config.yaml
model: "image classifier"
norm: "rmsnorm"
fused_qkv: false
layers: 10
lr: 0.003
warmup_steps: 1930
weight_decay: 0.0
Rows from block 4 of a small image classifier, named by matrix and row number. Rows with one number belong to one neuron. Each number is 128 + 24 x the weight over its row's rms, rounded and kept within 0 to 255. All counts start at 0.
After each neuron's rows are labels from the 100 images, of 14976, where the neuron reaches its highest value: "colour at peak" is the nearest of a few named colours to the mean colour under the peak; "top examples" is what is common among them. Only what is clearly more common there than usual is listed. The data: photos of arthropod specimens (BIOSCAN-5M).
# fc1: MLP up (model.blocks.4.mlp.fc1.weight, 768x128), inputs 0-42
# fc2: MLP down (model.blocks.4.mlp.fc2.weight, 128x768, transposed), outputs 0-42

fc1.682 [110 128 155 158 128 131 110  92 168 128 111 128 115 128 128 193 165 149 102 109 189 128 128 191 128 117 128 128 112 122 127 174 128 136 128 159 128  90  66  82 128  81 128]
fc2.682 [128 135  93  53 142 130 152 163 115 104 150 148 157 128 139 142  97 128 156 154 140 128 103 147 157 146 128 151 114 122 189 163 128 128 140 128  92 129 196  84 128 170 128]
colour at peak: white
top examples: order Hemiptera

fc1.286 [162 128 128 161 110 129 146 112  96 146 128 151  76 172 126 151 128 128  78 128 125 157 128 129 161 175 158 110  85 128 128 110 153 110 107 128 128 128 128  72 128 122 124]
fc2.286 [128 173 128 135 107 177 100 128 178 115  80 128 138 142 128 128 167 111 162 128 168 128 101  91 122 100 171 128 128  95 128 182 128 164 128 128 175 114 105 108 139 157 136]
colour at peak: grey
top examples: order Coleoptera

fc1.666 [128 128 180 138 128 190  58  91 115 108 104 149 128 145 112 175 126 125 128 109 154 131  86 147 100 118 170  80 128  86 166 145 151 162 152 123 143 124 132  69  78 128 128]
fc2.666 [158 128 140 114 128 132  90 128 144 172 128  92 135 151 128 102 127 115 142 162  92 147 128 165 135 168  74 156 120 128 128 171 128 100  87 150 128 101  92 113 166 111 168]
colour at peak: black; brown
top examples: order Hymenoptera

fc1.115 [132 128 128 146 109 151 115 128 128  87 164 140 132 141 173 128 107 140 120  78 131 134 143  79 189 128  85 128 124 137 131 128 100 113 117  98  76 123 107 128 103 114 134]
fc2.115 [137  92 128 123 113 116 133  98 144 135 128 111 191 128 136  98 135  65 128 161 120 144 128 142 148 139  88  81 130 140 128 128 135 126 185 128 119 128 158  84 115 128 115]
colour at peak: brown; grey
top examples: order Coleoptera

fc1.163 [128 128 112 124  97 128  98 110 128  99  71  85  98 136 153 128 163 163 147 128 151 163 128 160 154 166  90 145 149 128 102 118 135 117  69 150 119 144 128 158 112 132 114]
fc2.163 [134 176 114 128 111 128  81  75 128 129 101 112 121 156 168  94 129 177 128 154 128 106 110 118 128 128 123 128 128 144 135 128 127 108 101 106 144  84 169 194 123 143 151]
colour at peak: brown; grey
top examples: order Coleoptera

fc1.411 [141 128  99 128 143 128 128 128 120 111  98 190 101 160 166 128  97 128  93 128 136 159 128 143 128 128 128 128 128 128 128 159 161 128  84 119 128 166 144 128  83 128 128]
fc2.411 [121  91 176 128  87 128 128 128 115 128 128 114 161 128 128 101 128 112 102 128 128 155 128 128 128  62  59 159 128 128  51 185 110 128 128  59 128 128 111 158 128 128 128]
colour at peak: grey
top examples: order Coleoptera

fc1.527 [128 153 175 128 107 121 154 133 128 128 128 119 127 146 137 133 128 133  83 166 128 114 139  91 119 140 125  98 128 128 128 156  95 128 165 126  65 128 122  77 128 129 106]
fc2.527 [128 109 120 145 178 128 144 109 118 127 109 177 128 128 158 127 148 128 162 132 132 157 110 105  66 173 131 128  93 128 128 123 138 128 151 128 152 128 112 146 128 108  49]
colour at peak: grey
top examples: order Coleoptera

fc1.732 [161  97 101 128 117 128  93 177 113 128 111  94 127 141 135 163 128  94  83 145  99 128 128 173  88 128 128 128 154 128 128 128 142  89 128 128  92 108 128 136 106 141  98]
fc2.732 [128 128 125 153 128 109 153 152 107 191 128 142 127 116  92 128 141 100 121 146  99 113 150 128 157 128 162 138 129 128  83  87 125 138 143 133 122 169 136 128 157 131 128]
colour at peak: grey
top examples: order Diptera

fc1.747 [117 128  86  95 126 150 123 128 128 128 175  58 114 128 140 105 142  97 159 174 128 157 128 141 141 124 152 128 128 128 104 139 128 180 128  93 102 139 106 159 156 128 109]
fc2.747 [128 137 194 167 160 142 128 147 139 113  85 148  82 186 128 103 147  94  87 122 128  91 142 182 100 107 116 128 112 152 125 132 133 102  86 128 128 142 128 126 166 104  58]
colour at peak: white
top examples: order Hymenoptera

fc1.403 [157 153 128 187  58 144  87 128 166 128 112 128 128 189 162 135 183 140  61 101 128 128  96 109  91 128 128 114 128 128 123 162 150 115 118 128 128 115 128 128 132 147 128]
fc2.403 [128 108 135 128  58 178 128 128 128 128  89 154 128 137 128 128 128 128 121 155 128 145  88 128 128 128 107 128 180  82 128  81 166 152 128 128 110 128 159 101  69 128 129]
colour at peak: black; brown
top examples: order Coleoptera

fc1.697 [106 153 130 128  96 171 112 140 161 128 117 136 147 114 168 124 136 100  92 128 122 148 112 116 152 119 155  70 142  91  99 128 145 128 180 150 105  96 110 161 125  94 177]
fc2.697 [128 133 133 136 178 129 128 160 128 151 119 153 128 146 164 136 136 128 128 152 145 143 147 151  76 113 130 128 111 151 130 153 128 128 101 103 128  69 163 145 155 159 128]
colour at peak: black; brown
top examples: order Hymenoptera

fc1.393 [119 105  97  81  97 144  86 115 124  98 111 152 143 128  98 152 128 118 156  73 150 158 128 146 141 129 128 145 138 128 171  95 113 128 128 135 146 109 128  60 111 128 154]
fc2.393 [154 167 130 171 128  91 113 104 138 128 128 128  60 109 128 128 128 125  99 155 139  92 128 107 128 139 122 145 109  95 100 106 128 144 128 135 102 168 145 128 154 150 114]
colour at peak: white
top examples: order Hymenoptera

fc1.372 [ 99  90 133 164 128 149  51 128 128 128 128 128 128 178 151 126 158 128 150  74 113 153 128 139  84 175 133 108 182 106 128 128 161  46 128 128 106 109 150  86  98 113 151]
fc2.372 [159 185 215 111 109 173 122 135 159 128 128 128 139 172 157 173 182 128  93 108 128 166 128 128 128 128 131 128 128  93 128 154 128 118 128 106  88  86 125 128 156 128 176]
colour at peak: grey
top examples: order Hymenoptera; family Ichneumonidae

fc1.74 [128 128 128 173  69 128 119 117  92 128 124 144 121 132 112 176  94 137  97  77 153 145 140 128 144  90 118 158 128 128 108 148  83 155  58 128 128 153 149 128 102 151 102]
fc2.74 [ 83 168 143 128 165 128 135 128  68 183  90 138 122  94 128 110 138 131 157 128 128 139 116 132  78 144 157 159 107 109  65 144 139  87 139  80 141 128 156 128 128  82 126]
colour at peak: grey
top examples: order Hemiptera

fc1.92 [138 158 145 128  86 145  80 100 168 116  80  94 106 128 157 178 149 162  96 128 124 154 125 149 185 100 132 128 130 109 112 128 136 151 128 112 121 128 108 102  93  58 128]
fc2.92 [145 164 102  90 133 128 147 128 134 155 128 137 128 177 110 139 166 171 128  79 157  92 112 128 128 128 168 148 111 128  83 109 177 128 155 139 128 102 158 100 140 128 149]
colour at peak: grey
top examples: order Hemiptera

fc1.671 [ 93 142 128 128  77 161  88 150 128 128 108 128 163 161 166 143 128 128 128  88 128 128 101 147  67 128 158 123 197 128 128 128 128  98 128 128 151  77 128 163 128 128 188]
fc2.671 [128 128 172 128 128 128 128 128 104 128 117 128 128  97 128 152 192 128 134 106 128 128 151 128 128 128 143 128 108 100 167 161 128 156 115 160 189 128 132  72 128  88 128]
colour at peak: brown; grey
top examples: order Hemiptera

fc1.80 [149 155 114 185 127 149 128  78 128 128 155  84 109 128 128 128 130 152 128 126 161 169 106 160 128 134 145 114 105 128 120 128 160 158  92 130  79 128  64 174 128 105  96]
fc2.80 [175 145 107 105  78  88  95 128 128 147 126 148 140  99 120 128  99 116 128 101 152  97 149 128 128 161 118 117 128  97 174 162 128 153  98 123 114  97 128 126 111 128 150]
colour at peak: grey
top examples: order Lepidoptera

fc1.659 [141 154  90 143 131 143 128 128 140 160 100 142 149 197  96 122  88 128 151 128 145 138  97 101 116 128 128 129 109 123 128 128 128 120 140 130  92 128 128 128 110 102  82]
fc2.659 [186 128 162 151 143 126  81 120 141  59 172 147  80  94 146  91 123 113 118 148 128 114 129 130 149 148 116  96 109 128 170 110  93 128 150 108 143  97 128 132 100 165 128]
colour at peak: pink
top examples: order Coleoptera

fc1.476 [106  90 114  77 144 116 120 150 128 128 128 128 130 140 128 120 158  88 161 148 128 128 145 169 128 128  74  91 116 128 185 128 112 147 139 101 128 112 166 125 105 161 145]
fc2.476 [128 128 128 138 163 134 145 128 185 128 118 102 128 151 130 136 103 112 122 156 110 128 128  94 128 140 134 133 143 133  98 128 111 108 104 110  75 123 128 110 159 128 170]
colour at peak: grey
top examples: order Hymenoptera

fc1.253 [128 159 170 117  97 129 117 127 128 128 165 153 118 128 187 128  66 128 128 111 153 119 117 128 175 147  80 118 128 128 153  83 128 102 137 163 128  92 152 170 106 128 172]
fc2.253 [150 126  72 128 140 128 128  93  89 156 161 148 128 128 146 119 128 173 113 165 137 129 128 135 128 162 150 164 128 144  91 166 180  93 111 142  95 144 128 143 140 121 102]
colour at peak: brown
top examples: order Coleoptera

fc1.318 [137 152 168 121 116 138 118 140 161 157 109 158 140 128 170 142 112 146  38 100 125 124 105  83  89 128 128 114 128 128 128 144 107  77 184 154  97  83 148 126 128 128 160]
fc2.318 [164 128 147 181 128 128 128 166 161 123 147 128  89 123 104 135  89 146 128 128 102 128 140 179 117 128 128 173 128 128 150 128 155 128 165 121 143 128 118 128 128 108 193]
colour at peak: black; brown
top examples: order Hymenoptera

fc1.693 [ 91 128 163  85  87 124 128 128 149 155 148 176 143 138 176 121 100 117 128 110 128 107 134 155 166 160 128  99 106 137 128 134  82 128 173 128 128  89 176 169 128 114 163]
fc2.693 [178 154 116 148 128 176 178 128 171 121 128 128 119 167 114 128 128 144 107 166 128 111 107 142 128 147 155 193 140 173 103 157 159 138 111 156 123 156 106 112 190 137 128]
colour at peak: brown
top examples: order Coleoptera

fc1.327 [161 177 128 128 102 142 145 116 183 102  86 160 169 162  96 128 117 128  99 136 124 128 128 128 146 128 117 152 152 110  94 152 153 145 128 102 128 128 132 128 143 132 126]
fc2.327 [133 151 128 153 143 128 120 100 112 142 148 137 118 143 160  94  93 169 102  93 172 128 128 147  92 133 155 128 124 128 128 159 128  70 121 139  96  67 112 131 108 128  69]
colour at peak: grey
top examples: order Coleoptera

fc1.540 [147 128 150 128 100 128 103 106 128 128 128 157 142 187 131 128 131 128  92 128 120 106 128 150 167 128 128 145 157 113 155  81 165 119 143  92 128 103 155 169 128 149 128]
fc2.540 [155 128 128 128 161 128 175 197 128 139 164 128  83 169 158 137  76  99  90 149 128  71 140 128 142 160 128 128 128 128 133 128 128 128 129 128 121 104 128  68 128 153 108]
colour at peak: grey
top examples: order Coleoptera

fc1.518 [164 169 128 174 105 144 127 128 165  87 119 158 128 163 128 142 128 139  83 119 128 128 128 151 142 178  96 114 128 122 117 128 179 101  93 128  89 112 128 152 124 161 128]
fc2.518 [153 128 175 119  74 189 127 128 128 110 128 128 140 159 128 160 140 110 107  98 128 186 128 128 144 128  78 128 135 105 134  73 128 158 128 128 128 149 147  95 124 140 205]
colour at peak: grey
top examples: order Hemiptera

fc1.270 [128 128 144 100 132 147  93 125 109 128 137 151 128 170 145 124 115 138 143  99  84 128 114 112 160 170 112 139  85 128 162 128  94  93 111 130 159 128 140 128 145 175 169]
fc2.270 [140  94 111 149  94 121 144 128 118 145 103 172 167 113 145  96 103  94 112 143 165  72 161 113 128 128 137  85 130  96 131  96 128 128 184 143 123 171 158 110  97 138  94]
colour at peak: grey
top examples: order Hymenoptera

fc1.128 [154 171 117  94  89 141 128 128 182 128  90 116 128 149 141 128 128 147 138 143 171 119  99 128 139 133 128 128 102 122 110 128 144 128  90 128 116 128 155 128 114 128 128]
fc2.128 [128  97 128 159 128  94 127 108  93 128 146 142 103 110 129 128 112  85 129 128 162 128  99 162 158 128 165 119  79 150 139 128 147 128 119 128 174 128 128 174 148 101 128]
colour at peak: pink
top examples: order Coleoptera

fc1.380 [157 128 128 175 128 157  81  97 128 108  83 128  95 201 151 126 128 113  80 128 128 128 107 166  90 203 128 128 128 128 144 125 149  79 108 116  80 121 128 128 114 132 120]
fc2.380 [128 128 194 128 123 128 121 107  67  94 128 128 175 160 124 169 128  91 128 110 128 128 128 128 128 128 128 128 126 104 128 128 128 153 123  84 128 106 141 128 128 128 199]
colour at peak: grey
top examples: order Hymenoptera

fc1.289 [128 128 147 132 128 128  71  94 140 128  77 128  98 128 128 185 169 128 128 124 143 128 128 128 128 156 101  98  90 128 108 147  91 126 128 160  93 128 149 183 128 132 107]
fc2.289 [128 128 128 128 119 113 128 110 131 113 101 152 103 128 128 131 175 117 129  81 140 112 128 144 161 145 128 107 128 128  70 128 146 128 138 113 104 146 137  91  56 120 115]
colour at peak: white
top examples: class Arachnida; order Trombidiformes

fc1.144 [128 128 128 167  73 128  86 128 149 131  93 145  88 128  91 158 159 116 123 128 180 110 128 151 126  94 174 113  92 106  96 162 125 128  95 164 122  93 117 128 100 128 145]
fc2.144 [150 153 128 134 128 154 181 128 201 163 128 128 143 122 128  99 155 134 137 147 128 128  92 151 131 128 148 145 128 128  96 150 128 113 128 122 147 121 180 156 128  92 123]
colour at peak: white
top examples: order Hemiptera; family Aleyrodidae

fc1.509 [102  84 128 143 128 154  87 111 133 128 181 162 128 128 128 111 159 162 128  92 141 119 110 128 128 144  99 143 167 128 106 128 128 120 128 172 128 147 128 156 128 134 113]
fc2.509 [ 87 108 125  74 102 107 128 197 107 128 128 128 148 133 134 149 149  88 128 128 128 128 106 128 148 160 115 128 128 123  90 121 128 135 139  83 119  92 167 163 101  71 142]
colour at peak: brown; black
top examples: order Lepidoptera

fc1.481 [ 96 128 132 155  79 128 128 144 149 128  95 104 128 128 111 128 108 128 131 128 144 128 128 157 119  91 103 128 150 128 128 157  84 128  70 128 133 164 109  69 138 123 137]
fc2.481 [ 97 166 128 138 139 157 161 178 136 128 142 165  63 128 128 125 128 122  98 156  87  99 111 145 128 128 166 128 103 169  86 128 151 102 128 119 156 147 182 123 148 128 128]
colour at peak: grey
top examples: order Hemiptera

fc1.463 [126 131 104 128 128 128  99  94 121 159 118 157  96 131 163 128 150 148 125  83 127 131 128 172 110 155 128 145 173 128 142 129 162 116 105 139  79 110 110 169 116 128 100]
fc2.463 [128 128 101 161 136  82 138 153 108 140 128 183  70 157  99 125 114  93 107 159 131 116 154 144 128 177 147 158 128 165 128 111 104 128 120 128 164 131 128 128 192 147 128]
colour at peak: grey
top examples: order Lepidoptera

fc1.480 [163 136 128 152  72 150  94 130 143 137 125 140 108 122  94 165 149 125  90  93 139 128 103 143 176 119 171 113  87  97 128  89 153 167  90 128 128 124 120 128  92  89 128]
fc2.480 [ 97 102 109 154 163 115 143  96 128 128 107 119 100 137 161 106  75 134 108 138 115  80 128 141 128 143 128 141 128 128 128 154  98 128 157 164 157 128 103 148 128 148 105]
colour at peak: white
top examples: order Hemiptera; family Aleyrodidae

fc1.487 [105 104 128 145 128 130 109 163 128  84 128 115 118 142 142 128 119 125  89 168 101 104  96 122 107 185  67 137 141 128 137 130 141  83 128 128 144 133 187 128 128 143 115]
fc2.487 [146 136 169  83 128 171 163 128  84 148 120 128 177 142 128 139 146 114 148  89 128 128 114 161 128 147 128 141 101  92 122 109 128 150 146 110  66 118 128 133 128 169 128]
colour at peak: brown; grey
top examples: order Coleoptera

fc1.184 [163 157 144 128 128 128 123 128 112 128  88 101  93 146 180 113 125 128 118 142 168 128 120 121 128 107 167  92 102 128 128 141 128 107 128 106 125 119 128 128 116 117  96]
fc2.184 [128 128 106 128 128 128 128  77 149 128 166 132 128 109 107 169 103 170 164 100 124 180 102  99 143 166 128 128 128 113 157 128 175 140 114 168 136 150 108 144 166 115 128]
colour at peak: grey
top examples: order Coleoptera

fc1.616 [160 185 135 132 146 139 140 108 162 165 128 154 138 138 160 128 128 154 128 102 128 167 109 128 104 128 156 154  95 128  92 125 110  82 137 111 122  98 127 113  86  99 128]
fc2.616 [162 139 128  59 145 138 138 159 128 128 128 128  89  90 133 128 105 128 146 121 151 173 141 125 101 118 115 128 118 128 128 185 128 128  59 122 128 151 131  87 106 123 128]
colour at peak: brown; grey
top examples: order Lepidoptera

fc1.519 [128 128 128 128 136 130 124 128 145 151 135 144 135 155 142 122 128  93 150 145  88 161 134  76 128 128 137 160 128  68  91 153 140 128 141  87  49 128 143 143 128  93 141]
fc2.519 [125 139  90 145 157 171 126 151 145 121 128 167 128 152 128 166  93 128 118 149 160 128 132 119 128 171  92 128 117 143 100 100  93 139 128 128 209 128 116 118 128 155 128]
colour at peak: grey
top examples: order Coleoptera