A small image classifier, trained from scratch: adamw at rate 0.003, 38700 steps.
Rows from block 7 of a small image classifier, named by matrix and row number. Rows with one number belong to one neuron. Each number is 128 + 24 x the weight over its row's rms, rounded and kept within 0 to 255. All counts start at 0. Numbers have three digits each.
After each neuron's rows are labels from the 100 images, of 14976, where the neuron reaches its highest value: "peak at" is the part of the image that holds the peak. Only what is clearly more common there than usual is listed. The data: photos of arthropod specimens (BIOSCAN-5M). In brackets: how many of the 100.
# fc1: MLP up (model.blocks.7.mlp.fc1.weight, 768x128), inputs 0-127
# fc2: MLP down (model.blocks.7.mlp.fc2.weight, 128x768, transposed), outputs 0-127

fc1.687:158123128138104128181151130117128133087128128128177128122097112126128177103099128088135128128082128156128107128128154164096128125128164133084080131108140142074130090136109075128116101090125104100172128128089128155130157141128149073138200128134113137109128144096104128149128121145141103128128120084109112128146145102128165063112083137098118128133128121128110128100128150128104157128128
fc2.687:167154128085117128109128128128101089154108112113141147137113114096128115082128094136137154153132128086138128120060128135106195167128128128115118128128138147101165121167162159128128169165128097116110149114128081128128157146112108128128103128137105095101147113143165122096115128154109167105093083187106084149134123128128131128180146142099128100128153163084106153128128128128128124156128
peak at: bottom left (32)

fc1.456:109116141118143131128128163128128103105142173143129128151139091131128128139173128124128128175191128110128128094128138125100111091128144128086125152139128135139151092088150128166123113113062128128142128147128172117128146153100139137103171137128116176087099187103128128125111167128104104154128140143128186128128114101169128105072120111128135128094128175184086117134144153128110150128128
fc2.456:127128128128099188117142128117131144164141128113097128094178149138092122124128129114128128084128113157098126125123141132128128128128114151090057122112126128093176128148065128178128128128141128128098128119085079128128147128114142128145122128180138128150128163154147107128100096111097185128128175154107097153128137128089128141135141112133128165140128136100128113151128095170115088169072
peak at: top right (29)

fc1.490:128139128155128116097161126096081098128130126157135112128159128145128128161128128106117108128128178128119152098154174135128128128145139074115086066128176128110139148138102149095192158070107116134145112105097165141136128128128152153110173128128145128112133128101143139129128128128128099140124147094084154122128128108156172143083128075123150128128148106128128161128171151167094128090148
fc2.490:106142128128128160137120078151128128159094148128128128128111181181148161095183128171076128140128064134131092073128116110139128134086128113124128128128106128128087128098133128115079148143128138128128150081128085157075170118128128128152128150131144128169126101151137134097164096128126135109128058128128128141120132128141097120159128098126099128105140128128155118128154160155128128128092
peak at: top left (27)

fc1.536:168128142128142131128143139082128107128149128128181151128128096128116128128128097144175144128153121128094138120142144103107098106097128085128123083093143146102128132128128122128108128128166146070158128105164167195108150135096153128128148128147135130128114188095128128164128195128128078128098114159090128073141128123128093099128128133128140163110129128169173117087128119128148128121104
fc2.536:171146128142128128128116125128111086136128128124107128112097124142081119129073145093115107128128128128128128151109128123121103128178099168088117132093085128133128156104128139158128134158173156128131128143104124128128128105128128143155128063065128128101128123128128140098172172156094149106128111128154103177146120116128128128149152157137090108164172122099128152128134165128128073187083
peak at: bottom left (35)

fc1.423:128128117102128150107149128104146163128139145154128078130151117152110128147163143128128154128109166163115128137128126128128128154169136114147128105155128118114150178117128145166113098107142122098128140069128108128130128153128174086072128151153089186123105110128079151154128114110145100179138164089178096128128150119128171111143126154128128154185106103096091128151141160134128154128111
fc2.423:123112128166152124128128129099131128114080102094116142178128128128138173121064128140102080144129113128128128128144070143095128128108140128128128128128158146156066156116159154100152102128107181128128079101128112128102128166128071128155128134137128104141130144130128128102143128125140131128097148128136064162106115068128155115128128128137128118162094156150156128163128157144160116181139
peak at: top left (36)

fc1.678:099128141107128135142129128128171156097128089131190128082135128103132128133128085065147107193121138102108132144111132144128122153149155128075101143095158139107181096176147113128138148128147128151098168128151104142091143176103128106154135128140099128128134128142152128154128174148186128167107134138097170165137128112128135128128131072163121117151135137128106117114128128128128135157128
fc2.678:128136152128146135156128114170128146166144167090145128164153137107128074150146128151128111111147104162148128089137094113145128155116143096157196143142094128128128127182110165124128104128134082153108079128159179112136136128138128144116152105101128128137157128106079128092128127098146122132120115175096117128127113092097161128128128119119093188090112128128155164112128128151107136155161
peak at: centre (70)

fc1.591:128193164129092189125157163113128088126148128128128128095146174128128146172099128120127157128075128162134058128128112144119138181097138141115128128158112140113149113121117107134177112129086103128123110155118151107132128154128128110128160089142151099118093128093128197141128128109148116128120159128108127128179112096128157128128191128110128113128125118128135085138128128134137134141096
fc2.591:128118094122164116148183105142096115090114106108135128138113178115128153128134130156141128137139128103166152106154073120174163138085195128128168111128172172128151131128128098093131097128130134167133118117128128116128128114128115092138135151128142128070128142154090117167145150124128128128096128126128158097140096115124154148128104087128109128128128128139157057149128108149116161070128
peak at: centre (58)

fc1.629:157144138128155099097143163128128171116141132166128128143129094163099128128168115094128151140147119111118129128087128101128128102161089128119146115118128120128097160148099141150119128167128160128142163133149160134063161145128173135056085145093097157105108128128095128155128159148116106143137128102130193102160128145152128102128167128128119146151181128128173128114157128108139141117102
fc2.629:128147170112115126128128113128097114091128158128106127130080194102102128094100112128098128126128120168151128154143111095128128164128155118102127195150104109162128102152128095128128088098096136135128078149128143113126104069128128128128128128102151074146128128128126134173140164128103148095148127105128163128092128080128135128165117166128156097128122160149118121137088147128109172167128
peak at: top left (33)

fc1.691:069128180111128139126128099131148162169140135164155128128128140097128156082155128122112124146136074128136128128075162128128128128128128104176144148128142146083128163192159148168100128142163119157098152145128138128156128114110128090103128172128101146128075113107128119128128091137135144144119145128127119128102171101150099142096104109128113140128115164108088128097128128128192122145110
fc2.691:137071128085183160107128128143106128103155133128101104160107142128153183128142094128128119128128128117098128100125122178128128111123156139128128116126135095113143094139128074106161128104128128128128144136113105161125116094128119133110128110147161089096176116121148128192152174169138149128156116087113128115159128113128105128074084148134174171190128103128154137146141146128128128137128
peak at: bottom left (27)

fc1.28:153128128128128121144101117098137157123128090170158101093104086160132128179128143128117119124085146128148054128087128168109165128128128128131089128112128146142095108128128069117099128111184128104140128138113128166128189129128144128139148130160142153128128168104122187160142128162099128159136111128149128128150168141168128056128128128130121128128151128128128128142125098128144159088118
fc2.28:166149101117128171113121128170128128168156159128121134113160144101095128128162112128131128176074123116105154152119128080135128146135138115128128128150128177146170069168109157134073134164128111121095180128117114128121128098128133078128128079128147141145128128128128158128085128128128135097070086140128114171128101128113128110128184128140128093099128128128128122150097165147119101132128
peak at: centre (34)

fc1.588:154171145128097128124148145097135102142136128149135128128140172128128177139176128137128157128140079128128080100107157121114128128128092128090116114128155137128168148127128136159128130128104119128108128095128074149143128159103130083078111093104128174080111156116128148115171157150128095128120123128128128126128147149156158128115110128128090119092128098103172087094128096154189150128079
fc2.588:186128158113153128154132137128148187128127167118140152128174128082133157128178131162128158164091119137128151079098140128111128139091124174116130152104144128141142128139148158111174185128128097086128128128192128128075128151137128128116128185110128119097128118107073137089125110182179118128085128147128132128137128158128141128114128128125118128130126128118128136128157155128141122128138
peak at: top left (28)

fc1.374:186090139150113136137128107115135089120157128123113154064128128157097128105102142082146137128094150134089128121128128128128113110143128128128090128139121139078155121127102112128102131135164128108128128076128152164128128131128174116128180100165146108117128106128122139115133156127152104128108128080058120128128128103115107118164104105066128171117127115128157128089109139191152128166128
fc2.374:128118128108128128098128109102143103132096114115189128159084158128096145153091156105128077110140145079143128161109158128128151079158186128131124178097128112128128128128128118128144128143146144159128167175093128100083164154128098128144128145085118128163128108130128128140103128113128152103137148175137096149116128128113113096093133128162118163112104137123111097169156154106104128089094
peak at: top left (44)

fc1.77:124180128128093119102128150081088103084128128157102138112142111102128128185160117128115083128167109150116128103128128097090128137144105145111121113154163128088128172159155105128133091128128171128128110128128075104128145169089106093108167115141128140120138128128153140128152161128113128107109104155134139128128128124121091128128059107153128128128139187105177128161129090128128166128128
fc2.77:179146177155107117078128160128136128094128128125106154115151155150128128158178120150128149103100092162128125199113132163056128149117098103098075111128166128128128128128084128157128132162128124128115106128150106128129111128128158128110132144128155128128130128102136128176138101128128142128099146128101151128099176128149089106128066134149128108129123113128166075106128117128157145113112
peak at: centre (57)

fc1.179:100128128128128185141145140097114128178166128128105128117107094139119128128140108148188164153128085128128079128128128128128104170128130128138108122144142131068167138106128143184082112110125151118109128137158141144169128151096139087128108128128141087151138113128149128114128128136128108141123169122128139129184128097182160128149098107128112138132118116153125114120170100183169157177115
fc2.179:128128119118128128090128128094139132128129160172128128114112105128103128123128099169099116173105128148128128141123128128102128140128139121205103161128082117147132132171105098147110078098153128128150128123128063185175128128115144128103126145128128106168126129128128128128128122148083128103152113122128128068162157120128113108098092128126146161153154103102125178110128194128128128074127
peak at: bottom left (48)

fc1.485:111148142118128124102128128091122153109128128156128128102128112128069108108152058128128103148166157128128176112128137162128128128106138099128103111108144128109156157154128128168181172076128110154147167093128106117128119093104106107058178128108139100098101128128128128128128128144167137129117173092122178106144119128189122128128116087128128104114128128128119128146126125154174142128128
fc2.485:107141159120150128128128099167109112123102157113128128140198128197128128128093095145116128080128146138128128086134146135143147170128094116160096121164075140128115208096111099131151128085128142099110128114107099128147155098128128155102128111128109128131128128111112122128131128166128131109109139117109093090128147136128119128128211114115094128100131120128110150128103128123140176162151
peak at: top left (27)

fc1.50:113165110108091143102128136128087112198128128117128128138128158143161128096108128115068128096130092163140110136112128143159184162128112102123100088128183144082109128128097128128087108134128128147077128128152167145151128121102106128138159128104128158120128140125128128129182106128128128128114128128128128093134166108161096128121143102067106148128128140128152086128106073128093155109116
fc2.50:093109159082140128136128076128128117130104165181128119128125124185085128168105139141152128165128172150120083128128146151095128143112128152162094173133143128122128128145128128152127159128072177128128169128128128098168163140128128128119128106145100168152111128081128128180166171128149179128075123152128144128128128126128143085110131114140128128128139128111089168128122128138160128136128
peak at: centre (50)

fc1.750:128128138096117128124113185128166150087139128122161146128108129137090161128087104100147128128114152128098128128118145176124128128114124128132153171099156159064082098137121103108105107092128116124148117128168073181115129150131175061128180128128144120128136104102128104111106128138136128128093152158121122128066128114159127105119128114128098150176133128128117103128128128128128128073128
fc2.750:159122142130128128198128128155100128128157128128050130108093128128122078077110196128128167128151175176128128128128123145123100101157103158152115127128128144147144127161125161128128093172165160137161136128067128149140170159128128128128111128104152128128145128171128100093164128120106117143118151106121128149117128128095151128170169147128149147128128148128128111128138128135102103141160
peak at: bottom right (27)

fc1.260:128188143097118134128128152107128151130128128175129128137128113172128088146096128128143128135134164078111128169083128161108128133157138128112117158128190145111138128151133104128128128128088153158114128128128095128086111144128115128117096128159123117144157142154163135128128094161103170151113137073128177168128128121096128128128099095182083128112166128148144104175177128149152114153138
fc2.260:128128094174128151128148094128083160128140069117099128114157112128073116144128108151070103139178128128128153128171128144137109120128128149128128128085139148128102138130101148128128128144160101207137084102123128128128169148136149160126175128128169082093128128128093128155096158143152122153119106164135128128148128120135158141128092135135132154128128075128148134131105101084115158136147
peak at: bottom right (26)

fc1.532:112161107128128151140126128128085103173144187128128145146129139128096116124171128107114137128128092107145154126109128128103102128148109128128103128151128144098175128156128155107083132140163128154086128157145128146120099141108128094128128124109113147114128093088117128072128072151191128157128128128089167103116128133155128105148097098140095113091128089128133079115160167161128128089082
fc2.532:128128100128128128163139128128181157151085185143098128136128111150147135182139136093128128128110128128128161128128162103121146116197112115128176103128164128111150128128102128101163121128085189128128128128169127092102134106128128096175128162128128128176128101148157152128107123145150128103128117128160124128168163130114128132091173093128162128150128128139074159136092128147139161161128
peak at: centre (72)

fc1.229:128084106141060156107138143080103104128128147146112104105128128128177162151150113096149128135128128138128128108150128096069097107144135154128102160105128128128151147175128128099128176150115113088100172123152137100110147141097128081152080099128128086088112169128128109096128125118181155128128125124143148128139161099128138137107128128114128093142128097081150150110176128128131138128112
fc2.229:086128093141128128148128150128148107096128128111147128107098109128070128096112143090135173109128142155128127128150128128162149086140076092147128115157128100128128128123108128128157112147162128094105142093160140107142128128143129117128128107116128139187089105128128175112161163095086071213106128157136129128172120139128126116141134070112128096082128117114128109128128159128128101131119
peak at: bottom left (30)

fc1.711:128128192114088174119102108055157128097143128128132109115102113090142155124128095122097082128128126137128128128128120128087141128113159087153154128128128143128141119141157128129103128081146153093097128095128128088128128140106106169060135133118124174128103140127151128128128126136130169128108121187124128128136128106168115081086061141122128108123128169134128113100128148128099158128128
fc2.711:128154113128115047110121128085128128128128095128128112097077128128109102145128138090115105093128145157131152125128128106180086128148128134092128128154128128102130158082124153112137153160104128114151084128177150128101100128128162158152108168086128120154128128154087134157102142128171128128128128131147147147150071128143170145128149118093109103153128097119070128128097099150128128153153
peak at: top right (25)

fc1.561:128118128128141162091128128111096154146156097104128164120135142107104128105146113128128104128105117103128136099128128093154091128136078145101064139128128151115128129140143103168087128170168128144128128130128115157161076139137154128128109100155146176076111128128128151164140128145120145166116172144096156167097128121128104086128128089154116175128128153151172068114101128128128119128085
fc2.561:158168119123128128148107190132154108128128142122128128087148136128101096188152172085130128122128168123128092144114102108144146141134182123092152128128109128136139128128140097085197158143128110128116118115155128128115079115083128144121161128114128112128140095110128140078128108132128117107083097134132104074128128128152128138128128134112161083104128103128151151174128067149157106128130
peak at: bottom right (25)